config = dict(
    encoder_arch='conformer',
    model='encoder-decoder audio transcriber',
    dataset='short read English sentences (LibriTTS-R)',
    train_examples=26041,
    n_mels=80,
    hop_length=160,
    input='log_mel',
    spec_augment=False,
    win_length=400,
    tokenizer='char',
    vocab_size=32,
    encoder_norm='rmsnorm',
    encoder_activation='star_relu',
    encoder_mlp_ratio=4,
    encoder_head_dim=64,
    encoder_fused_qkv=False,
    encoder_qk_norm=True,
    encoder_layer_scale_init=0.1,
    encoder_inner_norm=False,
    encoder_subsampling=4,
    encoder_layers=16,
    encoder_width=256,
    encoder_positions='learned',
    encoder_kernel_size=15,
    fusion='cross_attention',
    label_smoothing=0.1,
    decoder_width=192,
    decoder_layers=6,
    decoder_norm='layernorm',
    decoder_norm_position='sandwich',
    decoder_activation='quick_gelu',
    decoder_mlp_ratio=4,
    decoder_head_dim=64,
    decoder_fused_qkv=False,
    decoder_bias='none',
    decoder_qk_norm=True,
    decoder_layer_scale_init=0.1,
    decoder_parallel_block=False,
    decoder_inner_norm=False,
    decoder_drop_path=0.05,
    decoder_positions='learned',
    decoder_cross_attention_every=2,
    decoder_tie_embeddings=True,
    init='small_normal',
    residual_init='zero_last',
    optimizer='normuon',
    muon_scale='spectral',
    learning_rate=0.03,
    momentum=0.95,
    nesterov=True,
    orthogonalizer='newton_schulz_5',
    adamw_lr_other_params=0.0015,
    ema_decay=0.99,
    max_steps=1400,
    batch_size=64,
    epochs=3.4,
    lr_schedule='cosine',
    final_lr_fraction=0.01,
    warmup_steps=20,
    weight_decay=0.1,
    adamw_weight_decay_other_params=0.05,
)
Rows from block 10 of the audio encoder of a small encoder-decoder audio transcriber, named by matrix and row number. Rows with one number belong to one neuron. Each number is 50 + 12 x the weight over its row's rms, rounded and kept within 0 to 99. All counts start at 0. After the name is the row's rms in percent of the matrix's.
After each neuron's rows are labels from the 100 clips, of 14976, where the neuron reaches its highest value: "responds to" is what is common among them. Only what is clearly more common there than usual is listed. The data: short read English sentences (LibriTTS-R).
# fc1: second MLP up (encoder.blocks.10.mlp.fc1.weight, 1024x256), inputs 172-255
# fc2: second MLP down (encoder.blocks.10.mlp.fc2.weight, 256x1024, transposed), outputs 172-255

fc1.259 097:35 58 72 47 40 36 50 44 52 81 42 55 47 45 69 76 47 51 44 53 45 60 45 57 42 33 62 57 53 64 60 56 52 36 41 45 55 57 49 61 42 53 39 61 38 36 62 72 50 47 41 24 39 56 35 58 56 36 59 55 56 42 57 57 52 37 46 45 40 53 71 27 36 63 55 52 40 57 58 47 42 57 58 61
fc2.259 105:51 42 50 27 42 57 36 44 40 36 26 35 49 61 47 57 54 46 42 68 57 63 34 25 58 58 40 45 55 67 40 56 35 55 45 79 47 57 55 45 48 27 63 48 32 50 38 52 58 37 41 67 48 82 42 57 44 37 59 42 51 40 64 26 44 50 76 29 45 61 45 62 77 60 54 48 43 53 54 52 51 42 54 45
responds to: the word "for"

fc1.340 101:49 49 71 66 53 70 50 51 35 35 42 69 46 55 60 39 45 74 56 47 50 48 50 33 34 42 31 72 44 44 37 45 31 44 48 61 55 59 28 68 45 63 52 71 66 40 48 67 47 44 64 29 47 61 44 50 32 52 53 45 58 53 59 64 46 45 50 42 52 48 64 54 62 71 35 80 41 45 53 58 57 62 31 31
fc2.340 077:41 44 46 44 57 55 45 55 47 67 54 47 65 29 73 53 46 38 69 64 36 41 61 35 49 49 64 46 59 40 46 18 53 42 61 41 42 42 78 80 63 64 44 41 41 59 41 60 39 63 58 64 58 56 69 39 60 44 51 51 43 39 48 58 72 45 43 48 62 38 59 64 62 43 57 61 59 53 61 66 51 39 69 68
responds to: the word "not"

fc1.271 110:74 45 62 47 79 25 40 42 44 49 36 65 57 23 38 34 45 39 42 36 44 44 32 65 40 50 50 38 57 65 57 25 51 41 51 62 48 42 40 51 48 45 71 58 42 59 53 54 43 77 45 39 69 38 48 55 23 33 58 48 40 46 34 48 60 41 67 51 62 37 47 40 53 43 44 35 54 52 54 54 24 56 64 40
fc2.271 114:76 50 58 42 58 32 32 48 66 39 41 44 51 43 74 37 33 50 45 46 55 35 35 52 53 77 42 78 62 77 36 42 54 51 57 47 39 49 59 26 61 57 61 70 59 52 33 51 43 49 33 43 49 49 47 35 39 39 39 41 51 39 60 61 36 55 45 58 53 50 54 35 42 59 33 48 40 58 57 60 38 52 46 31
responds to: the word "will"

fc1.577 105:44 67 67 65 53 54 39 50 50 75 55 51 42 57 54 27 56 37 30 49 61 58 59 37 40 33 59 39 59 22 41 61 60 54 49 40 43 44 55 45 56 53 50 45 41 63 49 69 26 28 47 60 41 55 58 56 70 41 52 52 69 34 53 42 44 56 54 46 38 36 44 50 39 47 43 33 48 53 70 42 51 54 55 36
fc2.577 144:27 42 46 63 69 55 59 46 56 45 55 43 51 35 51 66 63 40 71 49 54 39 42 75 51 68 64 71 53 48 52 52 47 60 56 48 38 54 73 33 52 63 44 28 60 68 62 41 77 43 38 18 53 38 75 63 63 46 62 58 19 50 71 42 67 44 41 45 48 76 33 65 50 32 50 37 51 66 54 31 54 55 45 36
responds to: the word "i"; the word "my"

fc1.14 105:57 55 56 42 59 54 43 66 42 48 33 47 66 52 47 64 56 50 56 59 63 48 69 37 44 59 23 59 35 38 53 53 56 62 56 53 31 45 51 54 46 39 63 64 47 62 47 50 38 46 50 52 54 47 68 59 63 53 52 76 54 32 59 53 46 47 56 55 37 45 54 51 84 46 35 42 62 68 56 42 57 59 43 55
fc2.14 117:44 55 51 53 53 43 43 34 51 59 39 43 53 24 40 33 53 78 42 55 56 43 47 58 49 42 49 62 54 42 27 48 48 58 55 61 40 27 56 15 60 63 51 47 61 71 40 42 56 40 31 48 48 70 45 56 48 38 48 46 58 38 38 43 52 45 41 36 35 42 57 33 48 61 70 72 65 49 21 45 66 45 37 55
responds to: the word "it"; the word "was"

fc1.100 089:34 52 71 72 52 35 46 59 53 50 58 59 34 68 55 52 22 49 47 55 46 55 59 67 51 50 27 61 47 39 35 61 39 31 42 45 48 36 39 48 25 58 45 64 48 55 62 37 59 70 50 40 66 53 38 38 26 50 65 52 73 30 60 46 63 53 39 42 67 51 32 51 58 40 68 63 59 36 20 34 53 57 35 41
fc2.100 073:52 52 60 43 38 43 57 44 39 54 68 39 38 45 63 38 32 69 56 64 29 51 41 44 43 34 54 69 50 46 55 21 57 45 60 45 37 65 45 63 56 68 46 58 32 20 48 67 51 62 57 58 43 67 45 44 39 55 72 47 48 44 52 55 51 40 69 63 34 51 43 51 66 65 40 34 55 60 62 35 45 46 32 34
responds to: the word "what"

fc1.194 096:46 65 53 60 40 47 55 31 74 46 61 57 54 24 47 35 40 54 44 29 60 60 29 40 38 28 45 50 32 63 63 64 33 48 40 59 70 49 36 37 64 61 44 47 27 50 68 56 44 45 45 57 50 63 46 77 57 48 64 58 37 40 49 32 68 67 52 36 42 27 38 44 57 36 51 46 51 44 46 35 39 55 43 53
fc2.194 101:47 60 54 50 56 46 52 35 40 39 45 71 66 37 41 63 29 58 75 59 30 39 70 64 78 50 67 68 42 57 64 55 47 42 40 42 66 38 61 60 38 51 40 46 41 47 54 26 52 65 56 55 42 51 49 45 35 57 34 52 35 46 47 66 49 69 36 38 57 57 62 47 38 67 55 60 48 55 28 41 40 57 43 59
responds to: the word "i"

fc1.199 108:56 61 46 79 59 67 45 58 30 82 49 40 35 62 44 48 39 63 48 66 52 59 62 40 53 23 65 55 49 53 79 49 46 48 36 26 47 38 40 51 48 49 66 55 44 55 25 31 82 28 54 73 59 52 48 53 63 64 48 46 46 45 39 47 62 54 51 46 56 53 33 51 48 54 51 44 53 39 56 37 63 37 66 46
fc2.199 178:48 43 54 20 45 50 53 49 71 54 45 49 47 62 50 40 73 48 56 65 36 42 24 32 35 35 51 43 52 37 42 36 42 46 54 62 63 36 26 65 56 59 63 53 42 34 60 67 46 45 25 50 39 59 50 55 27 70 35 53 42 59 48 61 45 66 52 65 45 44 61 47 41 73 62 59 52 33 42 43 49 42 76 57
responds to: the word "do"

fc1.648 106:42 50 39 45 37 38 51 50 42 52 50 56 74 52 64 34 63 54 65 50 71 52 57 71 53 50 63 59 62 29 45 53 42 57 48 40 63 62 47 60 27 41 43 48 50 45 29 67 62 22 53 27 44 63 26 48 42 52 44 40 50 63 63 25 57 39 52 59 53 42 46 47 57 58 42 53 48 63 43 40 37 54 78 45
fc2.648 175:57 43 30 23 36 55 52 42 43 46 51 29 47 61 58 50 40 39 39 42 57 26 86 75 68 60 51 53 48 48 49 53 40 48 54 51 41 75 56 59 59 31 30 32 43 47 57 73 71 54 47 32 43 41 41 46 63 60 36 36 45 49 52 41 62 57 53 26 33 33 41 44 54 48 42 41 50 37 45 55 42 48 69 46
responds to: the word "with"

fc1.429 100:56 38 66 68 48 31 55 36 48 58 53 48 46 46 46 46 53 55 52 48 40 54 74 35 54 65 39 40 54 36 38 79 52 49 34 85 51 52 52 62 51 42 68 45 46 58 38 51 55 52 54 31 60 44 46 39 44 61 37 46 47 52 52 67 48 61 50 63 36 53 67 65 26 56 54 47 52 39 39 37 40 53 58 64
fc2.429 056:63 67 45 49 57 49 34 40 37 38 44 46 43 51 31 40 49 31 59 39 50 50 55 38 44 51 48 45 65 61 62 39 80 61 44 23 53 13 41 55 54 54 53 42 63 47 56 39 45 34 59 55 53 45 57 41 42 51 55 61 39 53 47 32 61 55 37 41 67 51 26 47 67 44 23 59 61 54 48 50 43 25 48 83
responds to: the word "the"

fc1.448 108:38 43 62 41 61 67 37 56 28 60 34 36 58 50 54 53 62 39 31 61 64 48 30 49 36 39 44 47 47 55 66 56 46 59 69 67 54 63 53 39 57 46 31 29 59 68 79 55 60 36 70 55 54 58 40 55 36 38 35 38 43 55 52 48 32 39 40 38 66 50 40 58 61 32 49 73 41 32 12 58 48 38 52 47
fc2.448 146:49 39 45 56 46 48 42 60 34 55 40 61 49 36 43 63 62 51 54 51 80 31 49 40 39 48 56 56 44 40 42 59 41 45 50 51 54 57 45 56 34 43 58 52 69 58 51 37 51 66 54 63 51 50 39 47 45 53 42 54 43 50 80 61 49 34 43 42 54 59 58 52 40 62 51 62 50 25 64 36 59 45 20 27
responds to: the word "the"; the word "of"

fc1.650 092:31 35 48 23 46 67 78 50 61 64 27 67 48 43 55 46 43 62 38 46 38 80 50 37 55 49 52 50 55 36 46 46 59 54 28 56 33 63 36 42 62 58 43 60 33 50 48 42 49 32 70 44 46 25 44 45 38 31 48 40 63 38 48 55 57 20 46 47 48 58 45 72 47 53 41 78 49 46 34 39 55 20 45 25
fc2.650 056:49 57 47 49 58 24 22 52 24 34 73 64 47 50 70 70 72 55 55 42 53 62 37 56 39 49 72 27 47 32 56 28 37 28 69 58 32 49 56 46 52 65 59 23 46 48 37 63 55 48 43 62 44 50 48 37 57 59 51 57 52 55 50 39 53 60 38 57 56 50 50 22 74 36 39 36 42 37 31 62 44 77 61 64
responds to: voice: male

fc1.32 109:31 54 63 30 50 55 35 51 58 49 43 48 37 38 41 71 43 32 62 46 53 81 44 44 71 40 35 54 36 33 47 41 50 44 43 48 55 32 37 43 67 50 48 44 57 42 61 58 51 49 41 52 40 67 48 21 86 57 39 47 47 35 53 57 28 61 73 44 47 69 48 19 65 63 67 41 52 32 56 54 33 51 53 48
fc2.32 094:62 72 29 47 40 77 48 61 57 51 60 35 30 61 52 55 46 29 54 40 64 46 34 38 45 58 58 36 58 27 60 50 63 33 54 51 53 55 54 71 63 68 42 49 49 43 56 60 49 37 61 40 24 62 61 51 65 60 56 36 47 41 34 43 49 68 43 61 55 54 59 46 52 30 38 36 65 44 53 70 56 56 41 42
responds to: the word "little"; the word "a"

fc1.593 101:38 35 49 52 41 43 46 46 52 44 54 83 47 56 44 44 47 46 48 56 58 53 38 42 45 37 63 50 30 34 50 28 36 61 42 43 54 67 77 59 52 60 45 48 19 39 28 72 53 54 32 64 38 46 53 68 55 27 50 57 28 55 56 45 53 61 33 59 49 67 61 40 53 39 53 52 63 62 50 47 37 41 42 43
fc2.593 119:55 44 32 39 76 70 44 46 39 31 61 60 79 47 62 29 53 69 51 58 54 72 50 68 38 34 62 51 45 50 61 58 52 71 45 54 65 49 63 49 47 62 72 47 49 63 58 82 56 47 34 52 52 41 56 59 47 45 56 30 51 38 53 58 47 74 48 55 50 54 69 48 77 42 56 51 39 34 45 50 38 48 47 37
responds to: the word "do"; the word "to"

fc1.403 092:61 46 44 68 63 56 34 47 55 39 62 67 63 52 46 40 39 57 49 61 57 67 44 41 42 37 58 49 34 72 53 51 46 38 58 72 43 57 85 92 44 37 42 25 48 55 60 54 53 54 53 38 57 66 40 51 48 50 45 69 62 49 44 49 35 27 48 47 45 65 42 35 34 55 25 23 46 82 43 63 35 44 67 58
fc2.403 063:30 47 50 20 63 50 61 46 52 16 37 42 60 60 60 66 61 42 38 45 59 49 42 53 40 43 51 55 55 38 25 44 43 66 54 57 48 50 56 31 52 71 63 42 41 43 21 78 70 52 39 43 55 59 52 42 56 55 68 39 50 53 35 51 43 46 46 53 54 43 54 38 42 64 76 50 40 34 71 21 71 71 53 37
responds to: the word "for"

fc1.381 104:41 56 31 69 43 48 75 37 75 64 61 51 57 63 55 41 39 45 57 55 43 49 59 21 63 52 43 54 38 59 45 39 41 42 58 39 50 48 30 53 68 53 35 48 71 54 41 51 60 46 28 34 55 61 61 63 48 55 26 58 63 32 64 60 30 75 54 37 48 60 55 50 34 99 34 50 74 44 32 45 61 57 69 58
fc2.381 105:55 42 21 39 68 59 42 58 68 47 64 57 63 48 51 43 54 57 58 60 69 51 63 61 68 50 27 58 66 50 60 46 66 75 77 44 74 57 43 84 72 58 34 27 26 41 59 51 59 51 48 51 71 24 54 65 56 42 55 38 51 51 53 40 46 55 51 31 47 41 46 48 49 64 47 51 49 38 49 72 71 29 48 44
responds to: the word "do"

fc1.312 105:51 64 50 32 52 40 39 44 40 56 40 39 54 49 58 71 67 59 53 41 49 36 50 58 75 44 50 35 50 68 47 49 40 38 60 57 40 44 38 32 52 64 54 48 71 51 41 50 30 40 65 42 50 61 61 48 53 54 40 58 46 45 45 46 54 75 42 43 61 40 46 53 70 61 54 57 63 52 43 27 39 47 33 45
fc2.312 140:34 47 62 54 61 61 50 52 64 50 63 39 47 46 55 52 55 39 35 36 32 51 56 43 45 70 58 36 78 58 31 67 49 44 36 41 33 51 55 50 47 52 37 61 55 65 44 49 44 35 45 38 35 41 65 63 55 32 37 42 58 50 46 43 28 63 34 60 43 70 53 55 44 34 59 38 31 29 52 60 22 47 46 46
responds to: voice: female; the word "i"; the word "my"

fc1.484 110:51 37 41 45 38 64 40 62 29 35 57 70 56 49 30 37 45 45 46 49 60 55 58 26 31 49 51 63 41 60 52 16 35 63 60 56 58 41 29 63 32 47 54 62 49 63 39 54 45 34 51 64 41 27 61 42 24 41 43 49 48 53 36 53 52 51 55 44 81 47 49 59 69 53 39 50 49 74 57 52 45 62 56 41
fc2.484 182:69 83 45 61 43 50 65 55 56 62 25 31 47 45 40 45 45 47 55 38 63 46 38 52 45 75 28 61 46 73 30 37 54 62 40 42 70 35 36 47 62 41 83 25 28 51 46 50 43 67 66 37 56 36 43 65 40 51 58 31 47 56 43 47 39 50 44 39 64 48 22 34 49 49 45 47 67 27 55 41 55 61 36 58
responds to: the word "will"; the word "all"

fc1.461 099:40 58 58 63 27 58 38 47 52 56 59 50 18 47 54 56 34 69 35 59 49 52 55 31 23 56 24 58 57 54 56 37 47 41 25 61 63 32 44 34 40 66 54 46 17 35 54 42 64 56 41 46 60 48 63 39 44 63 56 48 31 50 39 41 46 36 51 42 33 45 49 34 76 49 63 54 45 49 35 43 48 60 40 55
fc2.461 102:35 54 54 39 56 46 39 39 25 45 53 34 49 48 49 60 39 36 61 44 48 36 34 50 52 48 86 51 55 49 36 06 70 52 68 58 43 60 45 68 72 41 51 62 38 62 48 42 55 56 61 66 47 73 71 41 42 42 65 34 49 45 41 52 58 56 54 63 33 66 60 49 51 41 53 41 38 51 45 44 33 31 59 54
responds to: the word "what"

fc1.347 101:46 56 50 26 69 24 59 37 59 69 50 60 50 55 64 65 45 41 47 40 50 54 29 33 48 33 71 62 34 54 41 70 53 52 45 42 63 66 34 38 45 63 56 62 37 66 67 61 35 52 56 55 33 57 43 57 49 44 51 63 54 51 60 59 28 30 52 38 46 62 42 59 28 62 40 38 49 46 45 63 55 41 50 51
fc2.347 118:62 42 31 50 47 49 42 67 55 51 21 40 38 40 45 68 46 44 33 62 66 55 32 53 38 56 36 28 67 52 57 28 54 67 39 60 35 33 67 46 57 60 44 57 36 29 63 61 53 44 48 54 70 64 50 73 43 29 65 61 45 27 43 36 43 44 68 48 49 65 63 45 43 50 78 54 60 34 59 59 65 36 67 36
responds to: the word "for"

fc1.304 112:61 58 69 70 75 47 57 35 53 54 56 47 65 35 67 66 42 56 72 34 51 55 39 40 39 39 56 44 50 58 43 30 48 43 37 63 58 56 46 65 50 51 53 57 40 63 66 51 40 38 50 69 52 69 48 47 39 55 33 47 43 45 48 44 34 48 41 45 68 53 30 49 31 54 52 60 35 65 55 48 50 51 58 29
fc2.304 158:53 41 43 37 46 57 51 40 46 62 56 57 34 51 63 65 44 47 54 59 52 55 35 48 59 36 64 38 46 43 19 48 41 36 49 84 56 64 72 41 50 56 61 65 38 55 49 63 40 46 55 56 61 77 45 43 35 43 44 48 47 47 45 54 53 46 68 42 68 48 43 28 41 53 49 52 48 19 44 56 52 33 51 45
responds to: the word "for"; the word "from"

fc1.728 098:38 44 40 56 39 47 53 44 47 59 49 64 28 66 22 51 73 47 24 52 59 50 41 57 39 42 38 41 39 39 32 32 30 56 55 33 68 37 22 40 55 51 43 73 56 64 59 44 60 68 61 29 53 44 36 66 30 48 49 64 38 54 42 56 40 61 39 47 46 67 38 49 54 39 52 44 67 44 59 55 46 55 55 56
fc2.728 047:62 81 76 26 54 45 71 36 34 24 37 37 67 44 54 48 53 54 64 37 56 44 43 49 41 51 59 45 62 67 64 25 45 50 70 28 59 71 77 52 45 52 55 32 46 30 42 44 44 25 53 60 52 51 50 50 51 49 39 52 57 56 51 60 40 42 66 50 63 58 42 50 57 48 36 41 49 67 32 41 69 62 70 49
responds to: voice: male

fc1.667 092:62 38 45 42 54 40 42 48 35 34 54 51 38 47 59 46 68 71 54 38 70 31 37 38 57 46 65 50 46 36 21 48 50 45 62 63 54 36 57 61 45 31 44 77 36 29 22 53 51 72 37 36 43 29 52 44 62 44 37 68 64 45 40 35 39 61 40 58 52 34 41 50 37 60 47 48 47 56 49 57 37 42 40 45
fc2.667 078:26 65 47 40 35 45 48 66 77 46 58 55 38 36 35 66 38 48 64 43 55 49 47 46 58 48 65 65 64 57 57 45 50 48 67 35 42 51 59 53 61 48 41 44 87 69 71 35 63 54 37 52 67 38 78 37 43 42 51 70 59 46 62 39 39 45 58 25 40 65 53 39 44 56 59 69 36 79 46 38 43 58 42 50
responds to: the word "not"

fc1.212 095:78 50 29 46 46 26 32 45 33 51 59 33 58 39 46 38 56 54 66 44 49 53 47 60 48 42 49 42 43 45 49 54 47 44 49 38 53 43 49 51 49 33 38 51 44 46 48 45 52 39 63 65 60 49 48 58 50 41 63 52 33 58 57 68 62 52 31 52 57 68 34 63 53 45 40 63 62 27 61 43 44 34 34 66
fc2.212 066:30 52 50 49 46 53 56 42 43 50 17 63 27 61 50 61 66 56 55 65 52 57 37 61 49 47 55 69 64 27 39 67 56 68 36 18 44 46 53 59 63 61 55 41 33 56 67 53 34 54 51 52 52 53 45 55 37 55 71 34 39 66 56 58 31 48 65 63 59 49 57 53 33 76 66 43 75 79 36 38 24 51 61 50
responds to: the word "i"; the word "you"; the word "do"

fc1.159 094:52 59 68 39 65 58 46 38 62 46 57 65 51 50 42 48 47 45 68 64 56 68 37 66 41 33 33 51 64 79 48 62 63 57 47 43 49 45 36 31 46 57 60 56 41 50 67 57 23 39 55 27 35 52 53 61 55 34 59 48 25 46 39 70 61 40 44 46 45 65 50 56 42 69 32 46 30 67 49 48 39 61 54 46
fc2.159 107:60 41 61 46 26 54 38 60 47 67 44 52 44 41 61 48 57 60 26 50 52 24 51 54 43 53 51 38 55 43 56 64 52 49 50 56 32 45 69 65 49 73 40 50 66 44 28 43 47 49 49 31 44 31 62 39 30 39 55 33 59 64 60 50 36 56 76 62 32 51 49 58 37 63 67 52 54 48 31 38 45 36 65 50
responds to: the word "i"; the word "my"

fc1.487 102:73 44 43 63 43 54 48 46 45 47 60 71 37 72 53 53 50 64 56 60 46 53 48 52 42 41 48 64 44 43 31 38 48 40 60 50 61 41 67 55 42 38 36 66 66 58 42 65 83 44 54 49 58 43 72 39 65 44 60 78 30 46 51 66 40 32 46 65 67 62 48 48 35 54 41 25 74 48 36 40 24 59 68 52
fc2.487 106:41 41 26 50 51 48 49 48 53 45 35 38 67 43 46 50 54 48 62 33 37 61 62 41 26 67 34 61 37 52 46 54 67 31 58 60 57 50 44 36 44 59 30 48 57 26 64 34 43 59 35 63 34 51 23 33 52 48 49 59 48 48 41 68 27 53 46 48 34 47 61 49 70 36 47 41 62 56 62 25 40 47 32 33
responds to: the word "not"; the word "did"

fc1.135 101:49 85 49 57 61 57 50 48 58 47 43 45 40 48 69 66 40 47 57 28 57 54 49 49 37 52 42 45 42 70 47 46 43 42 72 33 35 51 55 41 44 43 55 68 54 52 45 65 35 35 45 50 55 52 59 57 51 22 48 39 56 41 59 39 47 33 86 55 66 67 61 48 61 75 61 58 87 48 59 74 31 33 52 50
fc2.135 058:38 29 42 45 59 39 42 40 41 65 48 55 28 48 61 35 39 56 59 50 52 61 92 61 59 40 46 52 53 53 46 48 64 42 29 29 69 60 62 51 51 56 45 31 52 62 49 62 55 59 72 49 59 79 39 53 60 64 40 41 47 63 47 57 40 46 57 31 29 42 53 49 51 41 57 57 38 41 44 79 36 48 50 55
responds to: voice: female

fc1.501 106:27 48 57 55 51 50 60 46 51 48 52 37 61 40 59 68 50 32 57 12 31 46 50 30 39 65 65 55 69 59 33 56 38 75 68 58 30 47 49 69 24 36 53 52 36 40 45 40 53 25 42 41 37 65 55 45 49 44 51 49 50 52 56 56 40 43 45 44 53 53 31 48 40 41 68 49 55 40 65 49 87 54 73 35
fc2.501 066:45 67 38 46 39 80 47 59 58 61 65 27 61 47 56 51 40 45 23 38 55 69 61 55 54 53 29 49 66 54 81 49 51 43 46 31 48 23 44 58 63 58 50 44 40 44 45 53 49 63 51 48 47 54 33 48 58 56 44 57 34 62 59 38 54 58 39 48 49 54 44 49 58 52 32 70 38 52 67 56 30 32 37 46
responds to: voice: male

fc1.739 118:48 49 36 43 39 30 57 37 35 57 46 50 52 60 61 42 67 54 52 41 61 39 26 63 41 55 64 59 40 41 47 48 39 41 45 55 57 59 38 57 64 43 28 34 53 68 36 44 74 38 33 39 65 48 17 39 48 59 46 59 50 49 48 50 27 26 38 38 24 34 47 55 46 63 62 41 47 68 53 18 46 64 68 44
fc2.739 154:48 68 30 38 41 55 56 05 45 42 40 61 42 56 45 50 63 49 52 23 67 52 43 72 60 63 59 48 56 52 48 46 56 64 54 39 52 74 67 35 45 54 26 25 33 57 38 52 73 64 57 41 43 47 32 43 51 50 42 46 31 45 37 65 30 70 36 48 42 26 35 41 54 78 50 43 57 51 31 42 47 62 64 43
responds to: the word "with"

fc1.36 117:55 69 39 40 40 50 41 29 46 54 56 42 71 69 38 60 38 26 42 41 39 44 42 42 74 71 20 49 37 40 33 55 48 43 48 50 45 42 44 45 46 50 56 45 27 38 69 47 64 51 24 74 41 61 76 64 64 53 32 42 61 30 50 62 51 47 63 60 53 70 39 80 54 25 44 48 63 50 55 50 52 71 44 50
fc2.36 131:60 60 38 23 59 41 45 45 66 47 63 31 60 76 57 65 41 27 40 51 51 59 52 65 41 41 47 51 48 41 53 31 70 63 45 57 66 44 40 29 54 64 23 33 58 41 52 68 42 39 57 44 65 49 49 38 51 49 39 32 51 38 72 24 38 43 58 64 66 35 60 47 41 46 66 60 83 72 51 67 52 57 49 46
responds to: the word "little"; the word "a"

fc1.636 096:65 64 64 51 73 53 53 60 56 69 53 37 36 58 46 35 40 48 35 25 62 50 36 42 49 51 43 45 61 56 42 53 62 22 43 79 48 53 53 52 52 70 26 62 72 56 43 39 64 41 39 22 52 60 66 47 71 62 61 62 59 52 50 53 39 43 29 67 41 57 52 53 45 55 42 70 48 50 50 58 75 57 46 52
fc2.636 065:39 41 46 36 46 38 27 64 66 42 76 62 46 21 31 45 71 32 49 50 46 51 41 43 36 56 58 58 49 47 54 59 45 57 41 47 48 54 36 62 44 43 26 42 52 55 44 21 40 43 33 45 49 59 49 49 55 56 48 43 59 34 58 38 44 37 55 40 60 63 50 55 37 59 36 50 26 44 44 70 51 34 57 43
responds to: the word "it"; the word "was"

fc1.267 092:57 75 60 58 50 58 40 70 34 49 46 56 77 38 58 51 58 39 45 46 56 67 50 54 55 62 52 52 48 40 54 44 55 66 56 51 52 46 36 20 47 64 50 52 41 45 57 57 31 47 65 58 27 57 46 27 45 56 47 39 56 44 54 34 31 63 83 35 51 40 67 74 71 41 47 69 74 55 69 50 43 43 39 46
fc2.267 079:54 53 48 41 52 43 67 56 56 60 50 66 55 54 55 41 72 49 51 53 63 52 32 40 52 31 48 63 51 54 47 56 51 42 73 53 55 55 36 69 46 43 59 66 32 45 46 31 42 70 48 53 60 54 38 47 27 64 49 57 61 59 50 65 65 29 65 50 75 60 48 46 42 71 52 38 55 55 38 48 49 27 60 51
responds to: the word "i"; the word "but"

fc1.107 097:65 40 51 71 48 57 33 77 48 55 38 47 27 59 55 55 34 44 57 82 81 69 50 42 47 62 50 40 49 52 41 57 59 61 59 48 16 44 49 26 43 47 59 60 49 61 60 51 43 68 54 59 60 63 34 34 41 61 34 26 59 74 73 45 33 46 48 32 31 59 71 48 35 43 43 32 60 52 55 47 49 52 67 64
fc2.107 049:43 52 36 61 37 49 63 37 43 72 53 40 53 48 51 46 74 55 76 28 28 37 52 54 56 51 56 63 52 25 43 37 52 43 62 47 49 40 52 83 37 53 62 38 60 45 63 58 49 40 68 53 30 43 54 46 52 31 83 39 46 54 32 85 66 74 49 45 56 54 35 50 46 47 54 50 47 39 54 40 58 56 61 59
responds to: voice: female

fc1.16 099:41 46 45 75 63 65 46 45 51 47 44 63 65 41 64 57 44 37 60 57 54 47 56 58 54 55 39 40 34 67 40 62 35 50 60 54 45 41 25 54 42 31 29 42 55 56 50 73 32 58 66 54 53 74 66 66 50 46 50 61 38 42 31 30 70 56 68 35 61 64 50 33 50 64 49 36 47 68 51 36 37 45 56 61
fc2.16 066:37 57 56 28 60 40 37 39 61 43 62 32 43 39 42 67 51 74 47 54 55 26 44 48 53 52 46 41 52 45 53 31 62 53 51 40 48 51 61 31 62 61 46 35 47 44 56 50 67 56 36 45 43 42 52 63 53 56 54 66 45 46 50 62 51 45 55 80 42 51 53 46 70 45 62 46 66 52 61 31 21 45 67 66
responds to: the word "for"